From a checkpoint of a small contrastive audio-text model.
Model: 14.1M parameters, encoder arch wavenet, encoder widths [128], text encoder width 256, text encoder layers 10, text encoder activation gelu.
Data: trained on short read English sentences (LibriTTS-R), 149.4 epochs.
Rows from block 4 of the text encoder, named by matrix and row number. Each number is 500 + 25 x the weight over its row's rms, rounded and kept within 0 to 999. All counts start at 0. Numbers have three digits each.
# fc2: MLP down (text_encoder.blocks.4.mlp.fc2.weight, 256x1536), inputs 1128-1174
fc2.1:450474485491489516518503527539528481502526488490524480502485541516551517493514473486466527501492483501586524481492558518477485496509485489461
fc2.2:495490511513473497450505479509511527463515485524517507512538515452495486528525482492490506488551524476512505498474491514469516497545504508487
fc2.3:493492540551493497495500476526494486481498493462515473475510505506486527527502530503520489488479520462469506457516497537502510492499502484514
fc2.4:504490514530501514508475502503478532449519513500487507499466483488450488527519564520523521484494467502499488482527494509465519480537513501502
fc2.5:504480489495477492497500559512503487523533506500464506510517477496507465505465500549486494533536572542514500509559500500475463537513517466501
fc2.6:497470491508536477524473480503502510494461517521496500441545502474484499459522490516465474492525467490513510431513516547512527496531536491507
fc2.7:539483488567528507525509489490549486456471480479522461525499551492506470480514487490516509495457502532458508453469514528506512511496494487510
fc2.8:526492555470519467524503500533503488500475453478510480492503523493485508475471526497511520485476474457471521476506499534496522506503469506512
fc2.9:523484478488510498476476484459488514467520511510523516541451493466492526471534513500518501529456493518533493447501512491503504511493529519495
fc2.10:507532497512504515492470492488489534503506571524472498510546462490535488512518443531474485513472535494534485498512463481490499501534477482521
fc2.11:510482500544523489528470486514539499467522504499451531463515550483508509512501516546510478536489519526543473547487551524541514512512485507509
fc2.12:485478485532486507468490493472544461481524525510519494465490508512549421489521530439507532480473425484551508483534479518508502505480506486490
fc2.13:529494547439492520506511547490511496472486452487461516495521491501475515506467450514471482509450514441452514518484508489517502527506488507463
fc2.14:493453505523511506480509492453456527499525551480469519475444450482506498494503517534540473526471540495501458461469519499481500508509535559503
fc2.15:480477482482490504494536496538493501519506506497553505560495516465485536482473472514488523487568550523536500502505515492476529533494475494436
fc2.16:500503488521498492510473494525509540509461470448499491521510446474492517491483476500538485504488512498498484488473453515522497452534505524442
fc2.17:466452537525511498500487508531495480531503544498506501543548480479494487511493528472466526471540517505494477472489496481492527542439497519511
fc2.18:514547401463530523511492519512441501476560461513508514488472502477498519476471520496515476497505484460475473506477509481510498481475508523466
fc2.19:534505526500474515492527505542580457512468491489530484482500458498534489471509471506459542530496475548550510507505549487490480531482476516480
fc2.20:552542477498536510500525507535520533461500517548498485481487525489463535506489509471512476488495462508492502490497499454490531491529501486502
fc2.21:476508495444547551531520443473528525558497483487525453500490476500489460499531501448501527525490496417471496491503492457497525517501489494531
fc2.22:493502485473510494554511526496484534516500471522547485525545492495536529488472531509524491521518530515478487535472472514479501521511493565471
fc2.23:529464477521472471470493459479497466538554471522512536504487516493441506484524497474512519524528534555522473497464514450502510489500477466489
fc2.24:537530496475481517490495488516516510529510454509530523481515481525525495517520547523507470510493527514498534506526445474481487512527478503484
fc2.25:491522509494539536499512514494459505471487505529499488503526459465506537529498509541479517475521455447520504520522451510484472489509489525490
fc2.26:477454494474492498462475476459505433471541555506487473514514478491521460516503495513526513511486494499513483500486525507470521463487515522512
fc2.27:467501442524501490497481501458451513487496442514503492480515470492465458497512498489501484502526481502437497543526455487511489469500532530496
fc2.28:458500487513536515512504485476500474504508579513458540469487534556518504544503515541494526499471479507558510482471556514501535496473519499530
fc2.29:502484491511513511507543510562531507484485546522507515512462514510490537515519469522505483514493497506559496455529450527500516485508521539506
fc2.30:522543470550497484514482506501507499495465513516507444476462516488473487522467509515497511470470501507476487455480516541494545517512469474533
fc2.31:498514485489492477455481496510523479558545509462519491487537499495495543530503509483467518500473481493496514478497517496501490502528474463481
fc2.32:519516482479511487466478543470497551534487510474488517489478507522514504460474522496540501511518492490410481513513486486458503522493467493507
fc2.33:511507532521512490469517511507499550542480501500477482531545539505512464508510471463518520475511514530504521494517516510486493507496497507492
fc2.34:469497486515499514491507497497505520491516497473519532505508491480505502489485480496480495507469488520532487488475475493516512534506501516498
fc2.35:530468501491471522491514481481554478496522451526488496480478501498472468501528507485496491499517435500494492529490469519509535484496534513485
fc2.36:506516472516468511500508496508490504551520501488498473535509463519506475487502520473516493508524526529503481517473506464505471503474485547474
fc2.37:510506498493474512493514495506532475506499492510518474490495516499478513465492526470478531517474485507488506499490479523485533503498525519504
fc2.38:524486523480495497523497443480484491494505428480517512526513482489540507519474518478493487492491544481474508518457479506505496469465510474517
fc2.39:486529468485501443489506512529465517510498525521533505445496530525508463490504464495513500445466473486470511510497485499498549495550450468512
fc2.40:537482481510512478492477500513531499530475513489485501519519562486505498498489545469540486470485468532508544458488581516497501506562508502549
fc2.41:523520511547485456502494496483557523511526481457536503494480517488471456518502520458502509504499483506488474520505486455495520519449475472483
fc2.42:460529553509500506479504464449490502521455502463523491507483492511514529459486521480505538512484491486451515496471483477499500518491476514475
fc2.43:477503464460523483485469481476524534544486484526525518528516460515511533487506480445483495539495472473493467481470478463524507488512476540481
fc2.44:489524497511500515504475509504507532519492531523473509488469475521534452526541541529522470546548536536498483518507461477494505583510499515536
fc2.45:464481511540495540467503472524550477485486533468470481483482536504452509482470499522464509537491466498549494472484500507501521508502479466493
fc2.46:542525502488510507531496484461489533532478487511479519517522513504495512472501504461494458536457441488479489446485507492493472470490480540483
fc2.47:486517486482493489514483490542510449509529555503502525498480486500521526491518497482466474530523475512506540526524513548502518477534503480517
fc2.48:510487520479478480477488512526557466482469527488495474423507507508459530492499505493505470497428411488521494479513530526492486461522495502465
fc2.49:487478530522531530494519488488488511505534484472521504520500530506492510523518558493510490500493529480506474521488505481502436508502476502513
fc2.50:490501492481479518521527461515517507521532509515507494503491534518521450512517520506471479477487519491510481492526525539509515500542519488496
fc2.51:497482500484529504503503443483474499493474504513468528472490464530508467494537489486522496520523461477438510464499506495478481508485482495519
fc2.52:513537485506528497540501508536478507480499462529466538489484505487521507536528531528494541501502540501530520494482535486530506511541461510511
fc2.53:517499526528531510539507488535481488503494492462457537487467506476498498520463469530434545454519509448504505441495505510480478502496533508515
fc2.54:509503503542499460491536475502516498524469468503477506536541482484501501475533538495520497506470477485501522467522517508459522484461544550518
fc2.55:456484499514484497532521470513532467463546503492504487490500518495501488526516457507478514493549464477587517505506545517516509503454536461487
fc2.56:492501466548461495469515500497518522481485446487504518498497476518492474492512476455454482507510480527508492525486465520466503501548494488469
fc2.57:504476511494530519467462517504482510458464458495500502502502435497497505553520518482523527505530507474495459507543477494477506498456511491458
fc2.58:488515513518479488481481498495503508466539531467508491509496522453489481475523505526505474509482507524494461472467517480493532528497479482470
fc2.59:498507522498498514494489515560431517493513499549516508509510436513526483498486459507450518518516533483525514525476507477484484484475513514506
fc2.60:525468502517529524503502516482507482502525519469430467537537525471466533456485519494495534511478473510499536492502509515509480473559486505484
fc2.61:470480493472516546504530498495512466517500481485514475506461513510492508480496493472503522505477445484505502493500514489470482494519503491475
fc2.62:501503524488485489466515520494439517519523497492502497503528491523503473511496474485499498478481478478513509507482521495507513515505493492525
fc2.63:500489511505500511516496489492488495478530511482497484461493430512533542504514468528479500530480536439487447469519474500508500494485520490531
fc2.64:490481521494478469523518533482537455548516544500537492483494544514501478468502531504527494483484490489498537491488518511509509493525504464537
fc2.65:509507496522492484503499463463453518511559469537509473491480521512480490506491520505485522464530447458503517535481495516464507498516478496541
fc2.66:496509506518462537473496469489508525501543515463499513515522501499545505515465481528505494505490520506523475492489453478512521519483529508500
fc2.67:497527517451515471472501532475483535515481493535476464466476477492506489504500513486509525483523536463498511534496506480491464503514485493544
fc2.68:531540457514488500516528497532472539478501465524483530513481526535497480486520529506506478512428473482549516471502500519508522475509480490472
fc2.69:489489500510514523521498510541469458506515493529462521492466493527510504516504527513531496510525456495510453464457497460452514470532509484477
fc2.70:466487510459523477533505508533477492505499500460478478468456491504477525540544493505522472509480490476524513513506517497518497474512469463500
fc2.71:515537470488490495511536535510484470542515488451525523535552540481468508532463522443481501520475545493496498504498448497527509490467539503461
fc2.72:458447486525461511496535480492544500518486563449470531484540537493481512501515499501447487494493447504529536440513476530469524533509517439536
fc2.73:480476504428509476451487506535508521528476525515451491458498552478525546509495485523540523502489516517531532568477556524519501518493519539517
fc2.74:444475454450509483483527450502500507486519469453495507504476516517530533534483489465470489503561490495517496452490472503493423456475522519503
fc2.75:475488495494492536492520491489509528476473515469498488500456457546500511475479461505492518515486495504452472464477489544489486513481494462519
fc2.76:507481498519495541534490530544476504471519491541527499501528525500515471452532531485477520517490462511531484472497505504519503464518516517527
fc2.77:506484481507530483501501492513514513426457496495509485471493450501504521474517484536484473477521476496507524500444521508497497454483488499479
fc2.78:519461479472471535504521479532485489498494473507476494544483510522580482512463486491487515543491486523523503464466524530481559516471519487486
fc2.79:507446507538453512475497461524517450500477544481506548473547463526488512554496459508474475494503527490578485524487523534508498485492493465468
fc2.80:521484519519532503468521498513533500465476479494487462495530518500475488421511539534512485535516444494548539497530487548472504495519488526486
fc2.81:509488488483489543478489498479458514451492479544510517474432507515529462432511508518497484514505497486533535456493490470479490502480506523496
fc2.82:454538487466467532507515486472487485511521452505525490499430505490505472483513483494519513529526434475482487541476470501484501479483508500476
fc2.83:456493484505512509535509506489477535470504494489464510514506533508541462472478481526507519489512465535512509501518500518503489482536468523479
fc2.84:526529528517517483534539488499468523526518510545538500517523494483500514490499485522511546532534536471489485519491482500509519517481506510511
fc2.85:493472531511476531515506486533507469495489462460519495481515536508504477492488467497461512520485528497469448484487497514493507484473468484508
fc2.86:504502536473502521484504467513453487500524515534511541508501523526498477523486482464495527504488523520497494537478499500478483501465514596485
fc2.87:503485516529523498451509532513498501445477483504468418498507526490460503541485481516500511512488497519539496529486540495514495458529523492530
fc2.88:484483532506492510483481494467502508466493508468513465467449437531509535517506527516486527509496534506475535479486526469504475510492503518488
fc2.89:530485493532515485487486544511521483489492495510495504472483491466539498455509491471528500534495481547521486487478488533487493496503513460496
fc2.90:459489514483478525497503547500505454553518555497482485531536513476485497490478501476516475517488527519481490566510466509499469526494504517484
fc2.91:479568541477495475466474508519491482551499487545483518503495542510480506502513518502495506516482533503513550535535530561463533497489504529458
fc2.92:506539504491510462523484495490535528526484390479489492507499451524472520555495502519489515517431509466502482509513492505500510491527486470489
fc2.93:487459525487481489501507519496491531504500582548516474531520493498547503386544510498537455464507489496516510494526495511505487509480492541528
fc2.94:517466505510475494509530532502489384513502518481483478498522521494510503488516475482487501483481437474509450484529564491474479478505565473521
fc2.95:479505453474536497501493495455454506515484468474473480497475451538502499530496503503498476500478460456415483531499421505507466455488473495493
fc2.96:523493492543520495527468524494492477499510509504466514492561460488498501517470523530499486486528449473531463557522494469499537444512464493529
fc2.97:519465517535505464519500533475521480497522508490511480472486474507533518479495518499534510498459466503558502516463532479500514519520509503520
fc2.98:484530491469518501505561517492486465466506510519533495506464507509502505498502484546494534463550538506531505495485490532520475499496509519543
fc2.99:441499502483465517465483480484504433482532539564506480502450500474517561498473490503508515505558488487494503518477531532512465441486484476505
fc2.100:490507486470513491522500483494443568489487483499497499520488444535535484478499506472497517473519486480420518526494510528467471497496491471479
fc2.101:521466495505508489500490522509433505524496501491478474503500516501487499530505520532535506539544496477476501525507499454497489481470505477492
fc2.102:519512501510544464529457469507505470496515471478516498507517534497478499504489487494488490450517519522560507475530520511508500482501482486488
fc2.103:513508508538503500531462514473478510483466498485511530480458542533550454442521501510512518552452485503490511457527526473475514512483519511513
fc2.104:473458487435524483491475478508497470496500470452468501515526470504491503521522452477428537486478532513467506468463486474520511513467537503506
fc2.105:525501494473489506491489516512545450533507503495504488494491527498508506533496505491533538479492524475536560508486508504466551497527528503484
fc2.106:484532523472498500501494534495523469533477526506473492549468554482479499498500543502517509465491503506481514519455552557492478501524492475536
fc2.107:485442490490470488515466560513514499487541467482474493453508499449507503480501539494505508448513503488489519496498477497507474525512506524498
fc2.108:498523492526517494494520540544454501527521518474496462479509514514491491497488516501522510494579493478493514522475491490501512488502481482518
fc2.109:474505518482472475508511495500501486493487479473527483490530484552519528477491447509469524498483520497523515486485527511467509491499543552516
fc2.110:504506510524549498483463515478472469527482502498500515487545491506489485500498526456480526512474500486516480488478496487520533524543490562501
fc2.111:501505509457488516514519518483497551487492523537531530478481515476472450474498490557506531510494512483498513572537485470526512501477509547526
fc2.112:507545506496507451487514481511463487514473500504520502503495492516514469521533486471521460500469443467481476466484490489492516484519478503517
fc2.113:487505504529498478492486528461490505509518506493485526448501531517542498529502519511467484509496540484499474495451490525503503539496518451489
fc2.114:504485494504478511466489513499511523487515535484507480491483473564520512473531494520488521539511425510535513525512450525528468560454513537522
fc2.115:525514530457503487467483511485452525438477481564510514476518541472506474530515533484499501472492488432498495525521494502477511484482506500506
fc2.116:493477508496485486492490484494496528490465504475507522515544516495484528465497480504469478481547529507529495528479486500514502479484539511470
fc2.117:502522530457515522495524481553452478490489496475509466515480459510506510510496489509527543491506519503475541493493467505494529474495500518459
fc2.118:543523469526540475492550515461465483462459458497497473494455470503493548495445536517515493489505473486499498527522454533508513486523491520493
fc2.119:507493549496561541513476497497482504485518530505508524472517509521490540530460536537488525470541503495487517439531512503517540492492495481483
fc2.120:519520498488490489489490508493490575491472471516474485512523527491453545509487501531505503536465525498481514529502525483519495503507501545482
fc2.121:554523495521502536491540484512501541506482486496494491522513469515535508476508527531528476496556538496484513471486491514479501529485510526523
fc2.122:500523523504526484515535499514539547474457454513524550534550464504487550513518517500502478465521476515532491530500484507512498492452492498504
fc2.123:519488541504480533509510486529534455502537546520506498553527494534488519493501511479475452490520450494520531476487471519508517447544551524504
fc2.124:530534473526513509509474462462510530485488511464515500471495521531468494576517498510504538526506519531491518496504520474527517480498534501536
fc2.125:470508527456486495472509463530503552500459492522499533495530469475528464510507486495533516503481520474514493467491513474490469512525545505476
fc2.126:485532511438513477474501521476499512474497490502521479457471533529495531582528491508501500494515502577475495528478483477518533499552487515507
fc2.127:467475493490508498464496488482458510484503525470479492538512490471468490446496460505490518528513504516500497576511475494477497531463488487506
fc2.128:486483483474498482513524506478543463435509454470476511507467471467497470509503481531510514510544487512483528521521545494487505495480475473514
fc2.129:494480516537527497471466483501477516529507490493441482438426531474496499513504526489534517526469460473468493523467520499492473519517486512473
fc2.130:490495515484480495526503459504531511472508470454494530503479494522462496563521470515503490506500479508503570413477497539521486485510503488477
fc2.131:467501491512499492498488488488509478473491483495508494528456494502494524465535501474425507485506428515458454477493485525467516481474504461526
fc2.132:530514517507500555569510455500535490513514477507527477515479530513533550514521521518536497499538463500544485453508470498500514488501503461494
fc2.133:498554470486525459469518548485475489480482511497497484523481465480528482507503490503467520482442461512501541487510510538468501471545514491511
fc2.134:558500499507506483510499492479481518506520479543476508494482518527474466505526557518529471474503475501476493469505545485540541498509476504511
fc2.135:503509547540501516495539491507473486509496517485507514505474526466543544494493489518540497504544508492479482527523488531503510500452541571499
fc2.136:504474480518492522573507455514526508489519514511500510491531539491501500542523488514506444477507489540548499537464509547503535489497530481523
fc2.137:483505490552477529491495509473498511495521550454533516501534548520499509467502482498479524497539448540572523540495472505451471509469552492519
fc2.138:504528509463503521487490490508479538499506521506518501528495484496506481472516490492480498517503540535504490477478535487496506559515475532496
fc2.139:496516486506478511498469491504472494495501470508511464510504459507489537534488539523552511476541466439476478511500478459517504517495466504550
fc2.140:480482516504476500479513496496524520523491480524500504520524511522484518527478502501477513489491525518482499564490509460500515484485515489473
fc2.141:462492498520470525508505514542554522511524500515498500464518527469508521515486481474493515497506530533555540422456511506486487476497531452519
fc2.142:506505478509475502485472512520519468479552515502485482508512477530484512556496468545481482492495562453532489507512522520488502491528521490502
fc2.143:481537479499492503475477505510526517489496478498526496503501511478514495514511531505506542538556519511512493526519474479491477504463533481513
fc2.144:499521485500529503511434478531491560440494523546488511501467515489487470496505488483512474468470509539531508532518530474485521524488519490511
fc2.145:525492538457485489504541512484536515473463504539486518530487457493473448460477502487515478547456455504531491486484506484538492482509509550471
fc2.146:474487505525469484496525463501526468501495477453501525515539503487516535474516461481496509529500466527530486541476470547510472498487483523472
fc2.147:510457497450471478500482471513495483519501474524487509567546518457526518460509495486513479506510510527487492540488499503508491516495523511500
fc2.148:536531539504468507517464494489470504495488520516513467502523485532495507485487530512555552554574479491503480540493515485476523520450512495467
fc2.149:487459503455492537472546524527492497496457492453530449513541448548486505481529458500492512475500515527480510533495498478505471505475467515474
fc2.150:495509516463471515533471489483490507477511485481477538514486494461502495463478550508504495519519501520453521512518515503494459501546475557512
fc2.151:553473477470486523503526499497490540500461472512495531513459473522490486537493549509515507455503512521497517472460463530503528502508514482527
fc2.152:543472476517511504536488447525512470478489512503512480477452528532540524538546521509525480480493485487483514456497470527528541460486484486512
fc2.153:496531501488504498552528476483497480516449511492448504527498498483505468513476495506521500508519538537517495497524518477480487443481490506469
fc2.154:444464486544504479494468510482558454548504496459465526517514524481461528519476461512490494499443567500477510497537500497515486511501524501541
fc2.155:538473502527513505506553545483522461509502499448497461452507464500503516434499459485499520479482443480524538524485486508524499454512484543442
fc2.156:527494481480468516475538517472479491476482529441493470514518491497494523484510542490483540515504447547494521506482496478488487500474516474487
fc2.157:468479488499535539499466528484494482531557511503542514506466494506536488487511500490530503534550481490474458475487529516507483519532501501489
fc2.158:499514513477510498523482472504482474510510506512462538473466506509484532496479500493505497488483515488512533411497476480515503500502489493468
fc2.159:492513507532499493519463512494489476540511494518513475534500543481478502494503564527550493450536550503478505528552484505516522528494483524487
fc2.160:526508514508519503523489515467495451601500506476495512541541491449490539484484527466494447489537497503487465482457493507515515509524522522529
fc2.161:479490501483514495513494510548517472455482536538543519470473507522535510523530470497523481530504554554568509497467515510517507516490523509500
fc2.162:543485521481525492526485492486453453461509548472468515456485497456502533518526471512499487501513551496499467514510528526496496456498516461477
fc2.163:510542515505537454463494480516462511558487480467464474527495483539486463508498530494512507474500509482457507588489500494465491486529469523477
fc2.164:515469492502471491486499498437506494448521512546548494528503505481494482449488526511454448525476476499458470493515473537501504543520480509513
fc2.165:480493482506516499510507532525485540519524475515546505464503501505479465514508482493499479497482536548488506521514516443489514501477515491503
fc2.166:525532485476506505466528531455501502520500519467510488479511461481473493526519509498469512523491468495454473494464461500538518531545515526498
fc2.167:502520495504508558515488511491494483531505494509508488517490498512490520524423545526535470481499545459467496530470506468473464491521470520499
fc2.168:496491514509529448491503537505504438525490575520519491460499564488492517518518504586503497470503527525511511504514525500535513545527522504524
fc2.169:542493461470481539497512539478468542521454517513506472480499530500520497478514523499535487472508449488487496489501507470490496513484510534538
fc2.170:457509479508558521455505511464497474503515489490474526494496519518484516471482473538507530502522499536482508537508468520493500502515506500517
fc2.171:481488509534492454504468432522488475531518547502513479531462544507524526528521510494508513499479478515537514545515528519455481506466531494494
fc2.172:489491510477504503451534488505513540527514519528482495551474509463544538486524465511516484498560515476521473498496454522503536496480526519513
fc2.173:498503502491461478524508458491472512475477459516515488514501522497508498522517531492497507542502465492507534515493513503498523502479500493481
fc2.174:520480530503508491500451524479520478548491500452479513540569543517484514545489494507495500507431524479497542540533456503486473457486497492497
fc2.175:502492504540488508488543499513482457507480515509532545541489510530507510463486520513497502480487490528486480473499500468494520463526500561449
fc2.176:470458504485501477509522501506465470492485518460461559455475509508483500520480467502489493503476459463521512453533475558496512469504505499492
fc2.177:477543484515462469503485491494471501497492505523508515524470511500424454467494505523524526479479490493484539523520512536508497530553480497513
fc2.178:470543477522511484503506510508451508502526441518481522511502536498504513489488443547499477506498519497528502488526435477498514520459521514511
fc2.179:533503489531502510531471541477510534487523535490486500481506473534480517488496526478507454463561518518508516506530508528517514482503482555572
fc2.180:514477539483522508525518503489502465545530476490490535495476491537500486528460479528466473516476497493535536505480526514544514490537487494465
fc2.181:502478503505490489525534487465533507471502501505499475426491510517473487464477486489468555493517510510466488495507523533480465565473469517486
fc2.182:487501477501500471469511481515472533484520533552516513477506493456484524522517458505496468510500505503500491513491519503487519467486487508509
fc2.183:498480528505480479489496481514467465507504496499501491512474490520512480484513529487498510508460488488475487497518496495529524479508510478480
fc2.184:515519503471487473486513522501536496509508491490525508515486445482494477543521494479532503520466573476469484510502481514513481501520485529482
fc2.185:459471484486503478490490498475536493445493459538513498530511468488516460468494502472472484485519461531519492523463470489501483512459520488513
fc2.186:532520512530506485504497525493478519503457505559484504506501521477509488557500487513534528484546539498493507446545523529470475513531498494523
fc2.187:502528498474521494515512502520520469501478500494484525496475516517517493498500488470530497470471521458492528504506499524496491520476473526478
fc2.188:513469519494501510529485485483464524525506442534495551495492489468516468531471470480534534503517540472428530517523520503493487527484490474469
fc2.189:517530470495504520441496551495478498481489493516477474486462511506516475451490524486516495500481545521478482531465518457502500531461501516464
fc2.190:476508485446479509521521519495503513429487483512514485510506518504496510459530493507515490497473490485479433531496507473508501512512526526448
fc2.191:495502546513516523536487483496499511474498524501540483526548505519518512478490507461538523505466436523533501481557501536512515539447530554504
fc2.192:452492511486456495469496446506455514508513471473519443460527487485496512470523475471539514491528483502555499520510487524506517497479495503477
fc2.193:496486515529493481510526496498509503456498477516493551511529531474489541522482512455514466513526513495532531489499491499512500433532502517495
fc2.194:505491506466467531562501487469512516463527508488483475531518439479508482473484501505499488482520500508443508529485463507512508526462516537485
fc2.195:462480536470515532488522468489497482490463568522487508478503479502514520488507449506501561495506497494494482517498516542509512488517470498469
fc2.196:500453533518500527474482521536533506470509552501532484501497480513520497499505494524494491484526489507505532459487534514547475499536504489520
fc2.197:466486512525526532524518495518513437472513522501465492516536438562486512555504476534516470490519514441523507482529500511503504483482480503487
fc2.198:477495503478484466448507512510474531523501532493481502489493459486529473511468500532518513520508553521428484530555478501471449551523477517502
fc2.199:473508498470524462461513514495468485525475513470503503506500456486543501531532476486532477528491490460493544480475505511485483473432502537506
fc2.200:516480492494502492481522485524518464535511502507505484523512510490471556507543484493489493517524448526567537491471473524495492466512508494500
fc2.201:508520483509505510495502500489484491495483554532528531487438582515508535540516530498493531468503487500460531440501560513506532488523527497546
fc2.202:535500481537527469505500486503511485489516513492500544505514501516522497430487471483489540477497504470508496490521493483501523515486465508531
fc2.203:502541500537496479495531443484536528487464526531521500490531526488557537483523501479481533519464470551483499540527509470480540484493494522488
fc2.204:527433514494483508508535477512544482531478492504507518499489515507517507481470447521490496525474527497556516510444569495505484482521467494512
fc2.205:535509465519499509491502531510491505459507525518508484505521524517483471509466522510485486517497535499537509556504518471469494498484507538503
fc2.206:517528500492497487501474503498504541499508462498504489493493525501490489538471482498534460506507519508488510529496514474500464519537507470517
fc2.207:492485460456499491506494524476485434530490529477489488531458466456547498485516481511499515501500501473463466474505443485479523542506473505483
fc2.208:474489490496488482452501521499507464483523516524510543521521510534495449523496477502488501520570496507522530493464484466484498512473454496511
fc2.209:489489476512485508507502552522495476483493513470430484481527510483451513485536511497484451496499477491470516532493500503526523514563490485508
fc2.210:486495490502493537525530499496503512558520514533504471492546503490476480464518558496518525501539478529500496525467478520490470516496535515509
fc2.211:515508499457509512467490536494487516508520516525511497485543477480504463446547499498511493505526521514488466501490454471519476502497503523481
fc2.212:494524463473466466471499493467470532488503503493501467520445442544470492494484498485515504534502596484460484429503497514498484489485503480489
fc2.213:523506510498470490485506523500463561473517475538484509530491468519498529488519501490495508518470504492502525545485433536466455499490465510492
fc2.214:513512509522513531509535479443476503496515521506497520557515548489488500451513482499506471497483544534550515525481526492522515507517498497535
fc2.215:538542497491480446518476528472475485503518535507505505490502502493530519502516513515491502482508510485489547518526492512509541568509492440550
fc2.216:493524505485506494521558499491481503476516506483527495481524462508488496504520506499577477507539571527480495503509466482517496520496492496493
fc2.217:534487470470490477536506492515523489509486473449526514529590478515464527487487449514484458489524535523502518534492492507529517507523516501437
fc2.218:497483500501509495503498508536478541471508479494520454492511559486499504486520524497550512485498546471558474565495500498475504467526487471498
fc2.219:478548495483527533521505463517506542490508518540503508526485525488534464490519523540543437493535520517542485530506507482497528494526483483484
fc2.220:495490522523501479490491515517532456523480510503489477507481452510503502475500543488489435487475489498459507518473471468483500523514505516473
fc2.221:531462499509521529517540471501545522436488496490517463507517460467465501512491523497550517491490526525462510535438526499536499516511547518511
fc2.222:509467506467500476497538486505578504500471488501488544481497464513550474529510472506523512495495504510512513487492509505497460474512526533479
fc2.223:503490524506495498526488535481500496481548487484503518505477482520512547542538510490524513506532497495495478493442542495522459543519497531509
fc2.224:489514461487505540469484497485456517532501543540493546510508493480502453470518509485473482498489468515501478529488552502483450510505486492490
fc2.225:508494493511484514513553440503543496486549555472498533464500544476511515494508519516498488499486527525547479465438508503465522553496527474536
fc2.226:476484536495499508523535484504511499470464511496505496472550486474482496516496476462519488541466484512567532513498544472525480516515513532537
fc2.227:492534487482474480476483449473465527489503490449525484472492522489476480480506530480501543469541483488481493493513458507479521530475498499504
fc2.228:499477508511521467513486535485490530530524475486507499509531463539492492500458515520483542498524511533475521508494519538485506502515526469485
fc2.229:513503488519523477529510476499486484465523415556482531541536539463475526502487487503481531445508546495490533538476503557498519468459503462516
fc2.230:467512518498461518507531442508466515488468471521496530545501470527511485532512489529518500545467534480525479450476466520546486492552492477506
fc2.231:495479477544529513480492521475518495505523522493493500489462444471508476490494517519501497485497478530543485499540480479512478549512500500504
fc2.232:446517498501471486455443497526484465475533476491468515499511503541471464477516494511498439516505475484520481505514535552525484504470484490517
fc2.233:527522469499498512469476519496491493501470518493526501469483542501531527482479489501479480454517490486527488510450523524513530495479496491458
fc2.234:497452497514470513475494481523492525514504492494438498462505495528502475501490520499501544515529453529496470503495443525465524494486491460440
fc2.235:510538503485500505503467477477502544524547501495495490500478539503511505499473500493532505475507512498463494555544460493520494492444524509515
fc2.236:445525462495485505453476498460499494458503516486503508470456439501515486531479505476450519507495504502450463484528498476482489560503509509473
fc2.237:516456483496481515468483490470477525527527468496525538534508443458511483510503489534501454520503541517469497500483514492515507520495504510497
fc2.238:523509512516515471528479471527503492488494489476500510498542449498490477556471529517522463488495525478543488450524550515505554522488492497517
fc2.239:558558478508479497519513489504469566506492482487537495478461472517495480501520546521512500517488511519480508517531497512485464507498502496462
fc2.240:481535488536529515532514470491486473466522490513513466526479507503503526477509526466521442500489460537503539488469481540490521493515528532513
fc2.241:511482504508482508511483505523503515479507489465506516505531510499526489532485519514489509480574547463466520524471461486550491524466470504507
fc2.242:489501518455528499524511496484494522460474518515542524516493486487510529497482501526476488520477456506504540435489495533478501488521538501539
fc2.243:515520517470497562528482447536488512495503525526481556478453542517501490481522526491505534479482510510525532453474524490513520508514476506520
fc2.244:541540506507556495484443501517456487514523489501503514447484491487472494510477510518497537493517548508448521482512485477477488535509502458477
fc2.245:530505510550498500492516496508486496514492503474497493571523540488470493462501506541488534500496454499460477479528495519541483449521487507506
fc2.246:522488530536454472497498553474519517492511543509465530504514513485469506477476485505517554507518515496477498564508477565515483514499468488535
fc2.247:500476499495481489483486494534509473514536453468478486476530458489501471542505448494498535530450563500488487467546464467522455505466529504519
fc2.248:521533507494465499497459478510461540479516431503484497491453527509502471491494488494496491475499512492469463492446514516453509508481475470454
fc2.249:507512545498504475451525513491499485516478499452459551490483476533486522519482450499514517526495501462479501507500464524503503480473528511527
fc2.250:517480513497525482491492475529500518481455540519529530489485499554533485509507482454474526511507481512544487489485491527491492516469464501485
fc2.251:521495539484482489480479523511487517500486546521456497527533494492463487436487535507504517469493505456485534485512474510515509530535470536536
fc2.252:469503499480501518515497498527474477439518460523498544506439551468468507509487463489473516490493492515493520512496486495454500504493520472519